config = dict(
    dataset='read English sentences (LibriTTS-R)',
    hop_length=640,
    spec_augment=False,
    win_length=400,
    targets=['voice'],
    num_classes=2,
    norm_position='pre',
    head_dim=64,
    parallel_block=False,
    patch_size=[4, 4],
    depths=[5, 5, 5],
    kernel_size=3,
    optimizer='adamw',
    beta2=0.999,
)
Rows from block 10, named by matrix and row number. Each number is 128 + 32 x the weight over its row's rms, rounded and kept within 0 to 255. All counts start at 0. After the name is the row's rms in percent of the matrix's.
# fc2: MLP down (model.blocks.10.mlp.fc2.weight, 256x1024), inputs 798-911
fc2.98 116 [122 121 134 154 103 139 116 137 116 175  48  34 102 146 165  60   9 130 131  40 126 143 111 160  97  82 123 163 141 128 118 163 135 136 119  88 117  99 134 218 143  94 163  32 104  78 108  76 196 138  99  85 139  86 118 156  98 101 145 117 114 142 159  82  68  88 140 102 148  87 131 144 142 136 142 107  92 140 144 121 133 120 136 173 127 143 163 108 126 130 138 125  95 163  90 136 120 116 184 125 123 182 174 141 117 159 123 116 128 137 203 124 161 185]
fc2.99 081 [137 138 158 127  55  85  94 108 109 145 157 120 142 110 147 198  80 102 140 135 105 121 135 119  71 135 104  98 153 148 106 151 143  46 111 127 147 139  95 108 105 157  51  51 157  76 119  75 188 155 133  86  72 153 142 131  87 126 168 106 121 140 147 100  61 172  87 100 113  58 103 125  86  70  94 136  92 150 150 119 134 126 128 113 105 101 131 142 112  88 138  65 122 139 135 131 127 113 178  36 108  78  87 131 133 156 138  88 152 108 130 110 130 113]
fc2.100 112 [135 137 154 102  34 124 132 106 115 125 135 167 143 125 106 155  97 115 118 149 114 107 118 121 129 144 135  98 227 121 103 120 142  96 113 117 122 150 105  54 144 133 105 147 121 145 126 111 204 129 155 111  41 149 173 128  94 132 143 124 120 121 141  84 102  98 102 107 117 109 122 128 165  44  46 125 119  64 107 107 146  96 180  30 115 136 111 111  99 116 103 107 115 118 146  66 116  89 150 116 104 147 102 117 135 114 126 122  99 121  98  78 104 122]
fc2.101 121 [134 142 130 135  80 122 115 115 133 175  26  73 133  96 155  38 121 158  69 128 126 122 115 139 102 158 104 147  74 127 146 144 200 119  94 113 111 133 115 164  56 127 145 100 133 130   0 101 137 148  98 170 185  48  63 165 147 118 124 145 108  84 132 100 127 102 113 159 151 118 100  75  94  71 165  87 106 125 120 105 145 127  88 148 116 123 112 111 110 149 131 112  98 151 151  90 141 148 127  86  79 129 120 125 103 113  50  24 152 134 107 158 112 133]
fc2.102 103 [141 140 134 114 135 177 145 131 108  88 151 182  92 138 127 177 181 102 161 209 146 121 142  89 126 153 121 130  82 120 125 146  89  99 111  96 139 127 130 132 121 144 113 123 106 110 167 137 104 120 164 158 124 171  93  89  95 102 139 150 145 135  59 137 162 160 156 116 119 121 100 162 117 155  69 173 139 170 103 153 156 133  92 136 123 168 128 122 126  84 111 104 197 108 176 115 107 116 147 106 131 110 136  98 103 137 156 127  94 103 117 117 121 177]
fc2.103 120 [115 137 132 117 133 128 129 114 139 124   0 112 131 102 122  89 127 129  96 157 101 133 146  97  85 103 142  92  87 138 129 133 144  87 134  88 120 139  86 171  72  99  81 104 175 142  61  95 139 147 108 135 193  43  54 143 140 122 192 106 130  66  99 162  87  95  92 136 127 105  96  45  68  49 148  87 158 152  93  74 125 131  74  81  72 146 120 110  90 107  97  97  84 147 155  95 165 138 120  76  92  87 125 103 147 109  37  62 112 153 131 117 105 133]
fc2.104 100 [105 148 114 119 108 165 122 117 145 204 126  94 130 139 169 130 181 151 156 135 148 117 134 160 191 163  91 105 128 139 107 148 169 193  66  81 135 126 104 188 125 174 174 132 116  49 129  90 169 147 192 109 148 168 140 165 161 136 151 144 140 166 177 150 107 114 189 112 132 115 133 159 143 153 139 149 160 152 125  96 141 158 180 138 161 116 173 123 129 128 157 163 142 111 156 146 134 107 143 131 139  85 118 116 138 128 152 113 134 148 168 193 149 155]
fc2.105 090 [118 146 144 116 174 111 126 115 134 171 138 147 133 137 103 197 148 131 172 187 153 119 135 147 187 160 137  86 110 164 111 112  78 151  74 121 110 143 104 192 129 133 224 141 145  73 142 120 117 132 126  92 165 219 110 134 102  88  95 100 162 167 137 124 112 111 164 139 122 117 158 173  46 142 124 164 109 101 128 106 134 124  81 100 139 143 178 152 143  77 144 145  95 115 135 132 167 111 133 103 152  98 128 132 143 106 202  97 144 134 113 123 104 138]
fc2.106 083 [153 116 122 116 140 127 106 100 125 129 144 201  59 117 111 158  96 137 127 107 130 150 130 155 102 155 134  92 154 142 108 149 102   3 138 114  78 100 102  25 104 136  48  89 193 106 126  89 145 126 117  78  24  98 165 118 132 135 187 142 151 127 107 146  69 127  93 111 149 134  77 125  97 116 131  91 185  81  85 131 101  81 135  84  81  55 189 148 126  83 131 114 130 166 144 154 149 113 174  95 177 117 101 146 151 111 102 119 135  83 151  80 137 122]
fc2.107 103 [141 135  93  96 174 117 126 101 137  94 196 191 183 131 121 149 130 146  98 135 109 136 114 121  93 143 143 105 192 118 117 126  83 149 150 167 173 130 125  58 164 131 100 173 134 184 226 145 126  87 147  60  48 119 192 102 103 124 116 120 122 134 131 179 125 168 118 116 125 159 166 125 138 166 124 151 134  94 106 163  97  96 160 107 148  99  84 148 148 138 133 148 107 138  62 125 127 135 122 113 180 112 125 136 188 132 180 156 136 103 129 108 124 125]
fc2.108 104 [115 129 119 139 187 142 123 145 129 173 132 105 115 129 143 134 146 114 137 145 142 139 135 142 179 122 125 177  72 137 154 108 131 181 128 160  82 116 174 194 112 114 167 158 128 108 150 153  54 133 111 101 173 148 119 127 179 140  96 149 173 169 160 113 182 138 197 142 126 172 140 209 138 216 182 149 109 147 141 167 114 134 104 178 147 167 183 136 143 169 143 154 129 108 118 158 126 140  78 200 146 186 134 140 124 125 160 143 154 138 150 144 149 126]
fc2.109 087 [117 151 154 125  90 129  96 134 114 126 116 117 129 102 107  85 136 109  74 152 122 121 133  83  79 137 125 120 122 123 123 127 129  94 145 111 126 176 131 142 107 131 108  89 160 118  82  99 173 131 114 170 170 118  90 118 128 144 125 119 138  93 130 101 110 114 114 153 118  86  69 100 115  30 111 135 115 118 135 123 147 166  60 139 109 139 116 125 143 129 104  97 104 114 147  90 133 143 121 125  94  92 112 111 137 124 111  63 174 116 106 172 133 176]
fc2.110 148 [131 141 100 132 202 130 111 129 119 165  39 164  99 124  91  78 193 126 119 144 132 122 130 140 128 106 134 108  30 132 131 108  90 121 112 103 128 130 104 189  63  49 147 165 152  94 129 130  83 124  74 112 182  76  49 135 121 140  64 155 153 137 103 158 138 128 175 141 127 136 109 145  53 187 193 125 146  89 118 131 117 142  31 143 153  95 158 110 115 142 129 133 116 111 100 168 150 135  84 110 117 110 110 121  88 123 132  99 173 130 122 155 118 113]
fc2.111 099 [118 100  91 140  89 150 122 142 123 141 217  86 151 155  80 176  55 101 183 117 157 117  83 106 133 129 106 157  78 114 130  96 142 142 110 144 141 127 149 168 190 156 169  92  74  89 145 137 125 133 170 144  86 241 109 127 115 169  56  72 136 172 114 109 175 177  80 113  97 143 152 243 111 136 110 150 120 158 126 181 144 122 117 183 169 137 119 152 138 177 134 187 147 130 106 157 123 151  82 152 136 152 131 120 155 143 193 164 102  90 134 118 150 172]
fc2.112 102 [143 123  76 165 166 151 148 177 154 114 158 102 230 141 154 199 135 107 204  83 117 164 121 165  82 117 128  98 148 164 112  98 150 189 112 156 131 122 109  43  96 112 227 121 105 109 147 143 106 123 130  89 122 130 161  85 183 100  82 129 117 177 109 111 123 190  52 141 150 164 159  83 125 187 148 146  93 168 162 178 143 135  96 132 125  62  94 120 158 178 133 137 182 102 128 187 131 138 100 119 147 126 106 111 115 149 151 148 143 138 150 177 130  79]
fc2.113 072 [118 115 167 123 112 144 131 111 160 128  68  61 157 122 146  71  15 162 171 116 155 128 127 142 146  76 117 165  54 147 152 125 144 127 149  69  90 132 140 116 146  83  89  83 156 205 127  68  95 143 146 133 121  88  61 119 153 128  65 116 129  79 123 114 163  63 138 143 129  83 121 182 163 134 130 130 143 143 132 112 106 167 123 123 105 203 135 129 113 113 116 137 129 150 121 139 196  85  92 178  85 183 151 111 141 114  95 127  43 147 108 132 117 195]
fc2.114 086 [119 118 122 140 144 133 158  68 168 140 136 151 147 128 159 151 166 172 130 184 156 138 142 135  77 138 143 118 189 152 131 190 111  56 135 124 100  93  99 136 113 113  81 180 144 236  91 126 183 153 149 120 201  86 156 157 111 139 193 149 146  85 117 177 105  93 145  90 132 150 137 143 157 118 125 103 170  97  94  80 130 119 182 102 104 117 143 145 104 139 141  71 135 153 145  94  84 172 177 138 187  99  71 156 203 101  89  77 156  93 138 155 132 170]
fc2.115 121 [159 105 111 124 171 120 142 129 139 141 190 140 122 153 121 151 154 166 158 144 130 118 131 159 131 155 142 133 237 131 133 123 134 154 183 184 123 121 128 109 174 136 172 157 123 126 207 102 141 138 118  65  62 143 204 129 124  86 158 193 150 145 190 141 126 150 166 146 172 136 166 149 207 186 187 134 113 122 145 132 136 131 218 135 165  97 166 122 149 136 117 149 108 125 103 162 130 138 153 135 169 170 179 138 170 139 158 164 142 130 139 148 149  93]
fc2.116 107 [144 129 109 147 114 143 116 127 124 145  76 122 176 124 182 140 157 144 185 159 147 137 151 147 150  98 145 125  87 138 117 149 169 113 168 115 155 140 129 169 154 103 174 138 112 118 174 108 160 147 123 143 139 103 132 148 156 112 106 120 113 153 114 174 106 145 161 174 174  78 159 113  98 196 150 120 154 175 155 149 169 138 177 195 113 109 129 151 104  82 137 124 167 145 134 180 179 136 128  78 136  79 164 141 115 165 114 128 120 153 175 132 135 122]
fc2.117 098 [155 132 109 124 139 101 136 126 132 126 156 132 113 113 113 133 146 128 152 114 114 145 155 145 181 103 143 153 124 123 103  99 200 133 121 138  66 120 138  96 145  88 131 115 143 195 186 130  37 127 160 178 129 101 104 124 155 149  87 118 136 124 157 109 190 151 138 166 130 161 129 145 181 162 162 156 102 140 161 137 117 128 144 131 137 148 156 113 111 126  92 138 131 111 145 159 164 102  47 170 116 180 152 129 119 149 161 202  69 139 128 154 126 104]
fc2.118 097 [121 109 147 145 136 132 166 146 116 111  96 106 190 117 152 112 113 106 113 122 129 137 155 120 100 111 135 142 121 125 115 112 154 166 170 131  77 127 157 105 164  73 139 101 108 199 128 175  87 116 116 164  75  90 143 112 133 118 112  93 102 102 120 177 141 134 105 135 127 117 104  53 210 100 144 131 146 146 135 124 115 147 170  80 103 197  69 160 122 129 103 153  85 146  94 103 162 116 124 166 105 174 170 167  90 111  77 169  71 115 140 103 120 113]
fc2.119 115 [126 110 127 110   6 129 111 144 132 103 185  79 146 135 187 178 124 112 161 124 148 128 138 148 106 138 127 150 224 130 110 158 199 125 124 138 124 132 115  53 197 170 121 106 131 101 106  61 218 136 185 115  12 160 193 132 106 124 238 126  93 121 144 130 104 145 105 131 134 120 163 101 161  84  91 121 126 111 154 129 139 105 218 125  95 107  78 124 139 134 121 115 135 145 160 111 116 112 170 137 131 160 132 123 162 134 125 153 129 126 121 105 160 135]
fc2.120 085 [136 129 102 141 201 149 135 113 168 118 129 144  90 124 102 137 166 144 147 159 153 120 126 128 133 177 145  86 127 123 143 158  65 118 161 135 104  85 140 115 146 122  49 129 125 169 184 139 122 148 126 233 215  84 129 100 148 102 189 106 151 101 107 197 155 112 104  72 145 152 147 117 109 107  95 120 141 147  68 118 125 123 146 101 119 115 145 134 102  90 144 127 121 145 187 144 113 112 164 161  94 129 131 141 120 124 132 149  80 152 127 133 137 117]
fc2.121 082 [128 118 122 146 141 171 108 153  93 100 163 168 169 133 109 115 193  92 142 178  82 108  82  82 114 128 137 202 117  67 174 107 120 158 123 148 148 175 179 143 183 175 160 153  76 190 154 160 101 129 136 168 125 170 130  99 104 157  97 102 156 170 132 112 154 108 110 116  72 159 115 180 157 146 126 115 120 141 137 136 142 192 132 172 195 107  94 114 115 163 114 123 131  72 139 118 112 140 111 161 156 195 139 132 114 116 141 144 105 152  95 125 142 184]
fc2.122 119 [133 106 136 119  41 152 118 134 115  88 188 167 115 124 134 161 133 120 144 160 130 136 129 124  85 146 126 130 209 108 129 165 176  99 123 136 142 137 121  30 173 189  86 134 125 147 117 102 185 126 187 140  90 136 170 106 115 111 211 142 114 113 127 103 105 129  92 106 117 110 136  86 157  79  59 124 117 108 111 124 143 138 170 124 125 105  89 127 115 140 115 106 134 123 146  77 111 104 178 105  82 134 111 102 158 125 107 149 109 129 101 117 144 149]
fc2.123 097 [121 131 146 153 127 144 143 113 153 166 128  73 166 125 255 124 170 148 157 107 115 137 111 170 159 160 145 174 168 143 111 142 126 108 158 102 153 125 134  97 183  85 148  95 140 214 160 108 169 155 104 124  62  73 179 159 142 128 189 152  65 115 162 147 120 103 200 153 155 107 171 112 195 156  66 119 183 155 134 109 124 170 208 140 126 139 139 131  92  89 156 104  99 161 116 146 191 110 175 114 159 167 163 161 128 118 136 136 111 162 187 143 133 141]
fc2.124 099 [128 134 119 137 136 121 113 145  76 182 155 150 127 123  73 131 121  88 123 107 129 113 125 110 148 118 149 100 100 144 114  81 139 211  71 138 111 184 123 144  97 107 195 174 131  92 110 156  81 106 172 147 126 170  99 110 114 146  44 127 167 158 161  63 139 108 127 162 114 147  72 100 111 128 181 152  67 103 150 143 141 188  73 139 180 119 124  95 135 165 122 178 141  83 135 100 122 160  71 183 133 129 115 137 161  97 105 125 165 104 142 155 104 134]
fc2.125 093 [129 132 130 140  93 113 117  86 114 131 180 168  84 126  50 131  97 123 132 121 136  96  80 106  82 100 103  97  66 110  88 155 165  87 117 141 159 134 120 159  97 155  99 142 137  20 103 120 142 121 168 101 126 155 105 141  83 142 122 136 163 148 109 163 114 131 115 133  98  70  79 140  85 120 150 162  90 102 107 147 138 112 117 180 149 120 124 149 118 123 118 157 120 118 144 144 118 119 127  94 106  33 101 107 186 126 109 110 144  95 107 140 102 121]
fc2.126 130 [141 140 121 114 140 132 127  99 142  65  53 165 137 120 126  86 134 131  90 154 123 108 138 105 110 111 123  97 107 121 126 136 107  80 123 112 122 137  95 124 113 108  84 120 175 181  78 136 135 145 100 181 197  65  96 151 151 126 130 122 122  65  87 183 113 118  90 124 130 127 106  15  99  93 132  60 168 105  95  86 119 150  97  84 106 150  36 112  92 113 140 111  93 153 125 112 122 116 140  94 112 105 111 121 126 116  25  85 118 118  49 128  92 137]
fc2.127 086 [108 124 148 101  85  37 130  99 139 140 151  84  86 118 142 150 109 134 122  81 168 126 119 150 133 125 130 130  91 151 115 147  91 125 133 137 142 138 154 230 149 104 126  90 109  66 106 115 156 124 108  91 174 160 133 151 137 117 215 163 131 107 138 140 123 170 145 164 132 112 129 140  85 123 166 129 114 109 176 151 124 127  76 123 127 157 175 115 139 138 156 164  84 166 175 138 100 122 168 177 133 111 129 116  92 129 146 150 210 153 134 139 167 103]
fc2.128 163 [143 124 105 120 202 123 129 147 137 164 162 120 109 126 126 178 123 136 189 131 122 136 154 165 143 131 135 131 213 116 127 105 149 136 166 137 125  96 139  96 164 120 167 142 112 134 255 116 101 139 123 115  68 142 210 132 106 120 106 141 137 184 207 135 124 153 181 127 135 141 143 183 177 227 139 189 120 130 145 174 121  97 187 151 142  93 154 120 144 116 117 120 152 108  82 195 204 140  96 126 162 166 136 131 156 165 246 196 116 110 160 152 140 113]
fc2.129 097 [158 133 161 146 160 141 138 112 106 132 143 208 116 111  55 142 118 101 114 197 109 109 129 120 129 103 154 103  59  76 117 107  62 132 114 114 155 196 152 137 103  97 116 190 131 188  81 186  73 115 113 202 201 155  78 100 118 156  50 145 150 122 121  92 161 121 138 122  89 139  68 124 143 126 120 158 142 116 119 140 121 169  79  84 146 206 119 114 143 157 123 143 137  89  71 128 117 144  93 175  98 124  83  99 143 108 143 111 109 126 104 131 104 136]
fc2.130 120 [121 153 167 120 131 115  99 127 103 145  86  73 161 137 121  94 112 100  97 106  90 135 133 142 131 110 134 174 101 123 115  84 156 146 124 100 115 145 156 139 100  82 146  91 135 151  85 137  90 121  63 158 150  74 119 142 122 122  71 101 108 103 163  88 141 107 147 162 124 121  89  72 140 129 141  90 102 155 170  99 120 151 102  96 127 183  94 120 115 139 115 150  88  97  95  94 151 137  70 140  90 174 137 129 110 114  75 126 110 125 115 140 122 115]
fc2.131 096 [ 95 134 156 114 208 121 151 131 150  95  84 117 116 104 136  69 128 134  63 102  95 126  97 105 102 116 131 160  99 122 144 136  91 115 178 110 139 107 136 108 160  97 104  86 137 179 125 112 129 119  85 194 201  52 147  84 152 114 180 150 113  77  86 122 160 121  87 134 128 115 137  53 109 146  83 102 133 148 138 125 155 128 139 105  87 140  98 142 125 138 109 144  89 169 128 138  83 115 119 171 111 152 156 124 140 140 119 149 104 156  97 124 132 100]
fc2.132 107 [ 88 119 127 122  64 127 144 160 163 132  95  29 150 170 204 130 121 102 143  85  96 159 106 182 149  88 131 137  96 139 148 176  97 147 165  89 157  91 130 154 141 122 190 136  68  63  98  86 128 134  81  36 157 159 142 136 142 122 136 119 126 125 152 121 109 104 153 115 154 116 173 181 131 149  88 140 124 178 165 148 115  99 115 159 147 157 126  99 153 149 160  81 139 153 134 158  89 139 164 153 149 149 136 119 115 134 159 138 103 134 165 144 153 120]
fc2.133 110 [106 155 180  84 121 114 146 115 113 143  37  87  98 128 119 116  64  99 115 116  60 125 110 153 145 131 125 108  96 144 125 119  41 117  85 110 125 144 112 219 110 127 126  59 129  86  87 137 107  97  46  95 164 144  98 124 109 140 110 156 144 121 142  68 122 106 189 163  85 153  96 156  83 136  72 116 103 135 128 111 118 147  56  79  97 208 173 135 116  94 180 139  89  99 124 143 116 113 135 142 157 138 117 125 101 128 126  92 171 155 106  88 133  90]
fc2.134 095 [130 117  95 148 118  90 109 111 159 170 117  82 163 114 164 163  87 132 185  90 137 126 111 139 116 139 117 161 182 135 135 188 127  99 159 122 117  87 152 170 135 133 123  26 118 103 128  76 224 164 104  78  71 139 170 140 112 118 159  70 110 163 146 112 121 131 118 134 142 118 196 232 138 159 141  85 132 179 167 151 142  98 171 127 117  91 199 118 125 124 154 103 118 173 141 166 131  93 206 127 149 129 180 148  83 116 139 117 115 102 172  83 164 151]
fc2.135 091 [145 135 105 112  35 140 140 130 124 125 179 173 171 125 140 173 139 119 124 152 124 124 138 137 130 134 105 146 225 124 100 144 175  98 100 179 128 139 145   5 121 214  74 146 126 162 128  98 152 155 188  87  56 150 171 116 103 135 147 122 138 140 137 151 154 133  84 112 110 125 128 117 175  69 151 121 137  70 105 119 108 112 176 132 128 120 101 116 105 140 133 128 148 125 144  52  89 102 149 149 128 131 120 149 133 138 131 126 127 103 116 145 118 134]
fc2.136 079 [106 147 108 136 114 151 121 143 134 143  89  91 237 126 131 109 165  98 169 125 163 144 163 142 128  66 123 121 131 164 126 101 211 109 103  88 107 171 109 193 135 107 169 166  94 145 109 185 146 125 101 152 180  97 112 153  93 142  84  52 141 131 172 104 110 125 123 125 131 120  97 102 118 138 174 111 133 155 141 125 150 119  91 135 155  82  79 139 140 109  68 129 120 122 120 134 182 119 136  69 114 133 126 109 100 108  88 100 121 109 127 117 120 128]
fc2.137 084 [137 116 147 110 142 178 166 117 135 100 110 178 131 135 136  96 157 120 100 198 136 114 136  89 125 102 157  94  94 133 148 155  69 149 132  98 151 126 143 146 123  75 120 169 109 221 128 139 108 147  70 181 164 132  77 128 103 133 146  97 134  96  84 159 147 101 150 121 135 150  97 107  93  90  71 163 147 145  78 104 130 172 132  66 147 135  96 132 126  93 124  85 112 136 134  93 108 136 143 145 113 118 101 104  88  91 172  98  60 150 109 120  93 146]
fc2.138 113 [145 144 100 142 138 148 145 147 163 143 200 180 118 125 107 178 255 123 146 155 172 132 133 120 149 161 127 120 135 124 147 123 158 150 162 200 127 163 118  57 142 146 136 211 129  88 182  67  65  99 198 126  90 157 143 128 159 120 153 152 120 145 100 175 161 144 142 142 131 144 186 147 189 227 104 167 160 155 120 174 160 141 143 198 143  86 119 130 127 130 120 145 140 106 185 183 130 153 150 146 157 122 134 117 138 137 144 163 117 150 106 159 134 142]
fc2.139 081 [139 162 112 112 131  88 113  72 121 104  63 120  93 105 158 132 208 174 116 174 119 124 141 124 127 112 133 134 146 132 126 129 178  83 151 127 120 102 111  52  71  87 100 147 143 162 155  94 132 105 133 103 129  51 124 136 101 118 131 133 102  82 168 197 100 128 127 138 134 113  87  57 101 140 178 101 119  71 114 100 123  88 125 106 108 117 105 121  75  82 113  94 109 131  95 146 166 135 102  79 113 107 118 150 111 134 104  53 119  82 111 138 122  84]
fc2.140 092 [117 123 126 113  58 146 132 125  90 154 133 103 112 139  93 191 163 100 184 152 121 119 150 166 129  73  78  58 162 128 126 120 117 104  55 111  99 148  77 114  88 139 202 167 128  62 145 101 122 103 134  87 151 169 119 144 113 116  77  59 141 164 151 148 115 138  41 144 107 126  93 136  73 133 141 145 134 170 136 153 135 107  58 123 124 148 157 117 153  97 106 132 158  78 131 129 143 124 129 162 128  96 104 104  89 116 147 153 179 117 112 151 140 157]
fc2.141 098 [157 137 113 109 192 109 131  68 138 131  66 176 136 102 168  85 149 138 118 152  99  94  94 105  94 118 146  80 123 106 120 175 107  49 173 124 150 147 127 173 139  92  66  87 154 147 153  97 175 139  97 159 145  60 129 129 111 110 195 127 114  83 128 190 107 134 133 128 145  87 100 148 108 117 116  96 159 118  91 113 155 139 163 104 120 139 176 148  77  61 125 108 126 171 158 129 147 142 195  39 138  46 123 118 143 124 142  87 115  95 130 137 119 177]
fc2.142 089 [113 132 160 129 111 157 130 135 144 113 155  72  95 156 126 196  17 143 166  79 115 128 123 151 155 136 126 136 172 142 129 156 143 140 129 131 116 107 145 126 149 192  83  70 127 113 126 141 114 163 184 153 127 203 155 119 149 128 144 106 139 121 140  72 156 159 100 120 121 141 139 171  96 152  83 136  87 211 115 164 117 114 157 140 131 224 126 116 149  99 140 131 165 141 151 140  99 138 117 180 116 147 139 130 138 137 160 166  79 119 140  96 125 168]
fc2.143 097 [141 112 138 123  38 158 132  88 145 104 164 121 100 136 158 174  61 142 146  96 144 112 109 130 104 151 139 140 197 121 114 176 163  91 120 121 127  83 148  72 199 182  88  79 115 115 139 112 183 153 153 104  37 137 175 138 129 106 221 125  91 126 130 121 132 116 134  87 123 133 163 139 161  95  71 112 142 110 107  97 139 109 199  97 111 139 128 113 121 111 132 100 124 151 175 116  90 106 196 155 133 190 150 126 122 141 121 173  86 148 135 114 120 150]
fc2.144 121 [128 134 143 132 130  79 148 105 151 154  23  74 142 150 140  69  49 130 133  88 105 128 142 157 163 104 151  78 109 170 123 126  63 141 115  96 116  84  95 184 116  70 135  70 141 126 114 127 132 143  39 113 146  90 126 152 151 118 141 151 117  84 171  77  98 110 171 158 149 134  96 140  80  92 146 152 122 161 123  85 122 123  91  77 116 195 167 132 111  71 164 119 105 165  93 114 124  94 135 135 131 111 144 138  83 110 166 107 149 144 150 111 113 104]
fc2.145 105 [135 117 142 123 243 121 129 106 148 170  55  97 124 124 134  42 147 130 120 169 121 123 148 142 165 142 123  72  17 150 118 158  77 161 151 104 112 100 102 213  88 123 168 141 140 153 142 177  88 146  97 150 197  82  72 138 147 125 166 161 172  92  99 132 101  88 191 123 136 112 145 143  73 184 125 127 151 162 120 125 142 128  77 153 132 131 180 126 148 106 141 143 132 133 163 158 130 133 131 138 142  79 132 127 122 124 126  88 135 184 147 167  98 113]
fc2.146 094 [118 141 115 123 153 129 132 130 139  99 203 134 125 144 112 168  92 142 104 116 135 128 117 107 127 159 142 123 203 139 108 101 106 152 138 164 141 116 177  90 146 150  98 153 118 160 165 150 124 106 158  71  44 159 224 144 116 116 140 143 110 132 169 164 163 134 169 104 119 131 168 181 146 172 120 121 159 122 103 144 111  66 178 132 120 139 124 150 156 121 172 170 117 164 112 129  97  90 127 161 180 112 166 155 157 168 171 156 128  91 112 121 137 129]
fc2.147 105 [126 130 124 126 137  90 117 130 146 155  70  61  93 118 171 125 100 128 128  92 133 145 124 160 136  91 139 106  71 131 145 156 180 140 145 114 132 112 114 217 103 124 154  63 113  70 106 142 145 172 108 142 230  95  97 177 127 116 191 131  92  90 122 160 105  99 129 127 153  95 137 116 113 155 162 109 129 183 165 132 143 109  87 135 104 110 140 121 145 123 120 138 106 150 177 142 170 140 162  98 120  72 164 129 124 169 105  98 140 157 132 146 152 105]
fc2.148 103 [113 164 114 131 238  97 147  95 133 149  52  82 154 133 106  92  94 137 110  77 125 132 136 127 158 119 142 104  51 136 132  90  23 142 108 108 123  91 132 191  95  47 147  82 155 155 146 129  63 123  79  95 164  67  93 132 122 120  99 138 149 118 108 134 124  97 152 161 117 110 149 135  71 148 212 128 122 127 150 120 131  91  81 114  99 173 174 141 115 141 160 157 107 158 107 142 144 136 109 126 152  56 128 141 101 126 106 122 154 156 164 145 122  74]
fc2.149 109 [142 116 135 135 100 133 156 106 144 104  39 135 160 147 174  73  76 158 105  69 141 127 154 117 150 132 115 123 157 154 119 132 136  97 150  91  81  84 134 101 142  61  76  93 168 232 125 159  98 137 102 183 155  62 120 148 162 117  71 112 127  98 141 174 130 115 122 125 151 178 118 153 157  88 116 115 167 100 120  82  86  99 167  37  81 169 118 122 116 121 127 117 108 151 101 128 141 117 135 154 123 175 121 137  97  85 109 144  93 104 115 133 133 108]
fc2.150 117 [128 149 136 107 105 142 135 101 132  73 117 167 130 119  91  94 166 135  64 175 147 116 140  91 100 134 135  92 138 128 126 168 107 113 108 127 164 132 114  94  83 130  86 163 159 161  60 171 159 122 146 144 137 103 110 110 127 127 150 146 157  71  66 130 118 109  98 120 114 116 103  69  93  34  90 106 148 103  62  78 126 129 107 106 117 154 101 114 120 148 134 125 115 136 150  84  77 107 155 105  91  61  79 120 103 102  85  77 142 125  70 109  78 139]
fc2.151 113 [145 108 131  98 182 105 109 150 114 116 136 150 200 122  83 143  96  93 131 105  86 113 127 115 100  94 160 128 139 119 122  78 193 101 128 102 159 166 108  76 146  87 126 128 122 221 156 162  83 110 119 140 124  88 128 113 122 123  30 110 112 126 132 143 128 138  73 141 121 100 118  48 148 137 127 111 129 159 175 138 127  88 113 110 104 121  61 148 101 145  93 135 152 130  46 140 166 126  51  95 131  95 161 123 133 139 107 184 104 128 132 151 119 118]
fc2.152 092 [128 124 174 103 157 107 135 124 126 118 112 151  84 115 169 139 101 155  65 181 118 113 134  85 113  83 140 140 125 135 147 154  96  83 139 118 172 125 139 153 152 133  92  96 164 140 169  51 147 162 187 137  70  92 138 105 138 165 245 152  93  79  77 132 143 127 172 141 112 120 150 121 107 144 131 142 205 134 116 142 162 127 213 101 129 190 137 128 104  75 174  84 134 175 161 109 144 137 216 138 139 129  94 129 141 120 140 117 106 133 168  95 111 143]
fc2.153 092 [107 139 138 117 117 143  90 124 108 115 157  86 146 147 168 131  75 150 160  63 146 123 100 162 115 122 107 197 148 118 117  99 148  91 116  98  83 148 140  52 161 114  72  83 107 172 132  56 126 138 125 143 108 112 148 136 151 128  74 103 127 158 229  86 114 140 111 129 136 144 118 131 193 143 116  95  75  99 136 134 127 157 147 105  99  85  96  91 127 147  96  73 101 124  93 138 152 127 104 155 104 229 137 130 105 107 130 163  93 115  84 131 148 140]
fc2.154 093 [114 124 178 157 176 120 119 140 134 164  69  70 158 131 143  91  84 159 141  94  67 130 137 148 177 173 132 124  96 135 127 131 132 172 128 103 146 113  53 205 117 155 167  76 140  62  89 130 110 177  39 172 238 126  89 171 144 121  91 142 129 156 145 114  57  92 152 134 122 106 116 118  93 121 152 115 144 156 172 122 129 150  95 153 134 108 130 123 125 118 152  76  92 141 149 171 109 141  84 111 134 102 178 143 130 138 108 105 137 147 167 158 121  88]
fc2.155 098 [145  95 115  91  88 103 104 125  96 129 166 186 156 135 135 162 147 131  88 133 134  83 113 136 145 149 133 169 194 127 119  86 135 158 107 177 133 170 135  52 167 156 122 213 153 123 104 126 151  95 164  68  11 191 168 114  88 133 103 106 131 140 173 113 143 140 134 135  85 154 130 129 158  97 171 133 109  63 135 118 102 128 180  80 103  87 118 125 115 150 146 142 145 117  91  85 126 126 129 149 146 152 116 102 152 108 144 132 155  87 143 106 127  97]
fc2.156 090 [146 152 122 126 197  89 103 137 126 171  67 108 107 129 135 153 166 135 155 136 123 136 166 158 142 112 148 102  60 158 108 113 172 128 123 101 113 134 116 212  37 106 150  64 136 104 106 133 126 157  54 134 176  99  87 137 158 109 122 161 107 127 161 111 121 142 156 158 141  87 120  80 106 185 218 144 118 155 151 119 150 108  56 169 115 119 130 112  91 105 132 124 111 123 182 170 186 129  92  88 136  67 148 143  91 153  98  77 177 133 192 156 123  97]
fc2.157 106 [136 135  76 154 198 121 140 164 133  99 142  85 149 135 107 126 106 104 145  99 110 149 131 149  85 106 107 140  72 120 160 139 133 189 137 146 123 103 121 113 121 141 153 117  99 185 128 172  55 152 137 160 141 123 111 103 151 126 133  83 101 131 115  94 140 166  60 156 137 147 130  90 107 180 166 122  84 201 169 154 138 154  96 177 150 107  72 117 129 151 109 135 177 164 111 166  99 157 127 150 157 123 156 122 150 147 132 142 113 122 154 148 139  78]
fc2.158 105 [132 126 159 106  65 158 113 156  93 151 152 200 114 117  50 131 204 102 106 216 129 114 147  63 146 137 125  91 114  97 151 102 122 121  98 147 155 206  95 161 134 141 143 219 136  68 109 171 112  94 127 155 127 174  88 118 115 160  56 137 167 171  99 150 131 122 151 173  94 138  70 145 108 119 100 142 156 130 123 121 133 153 103 113 113 162 140 158 132 138  92 152 156  95 114 100 112 149  83 133 131  98 106 102  75  84 159 107 148 115  94 128 115 171]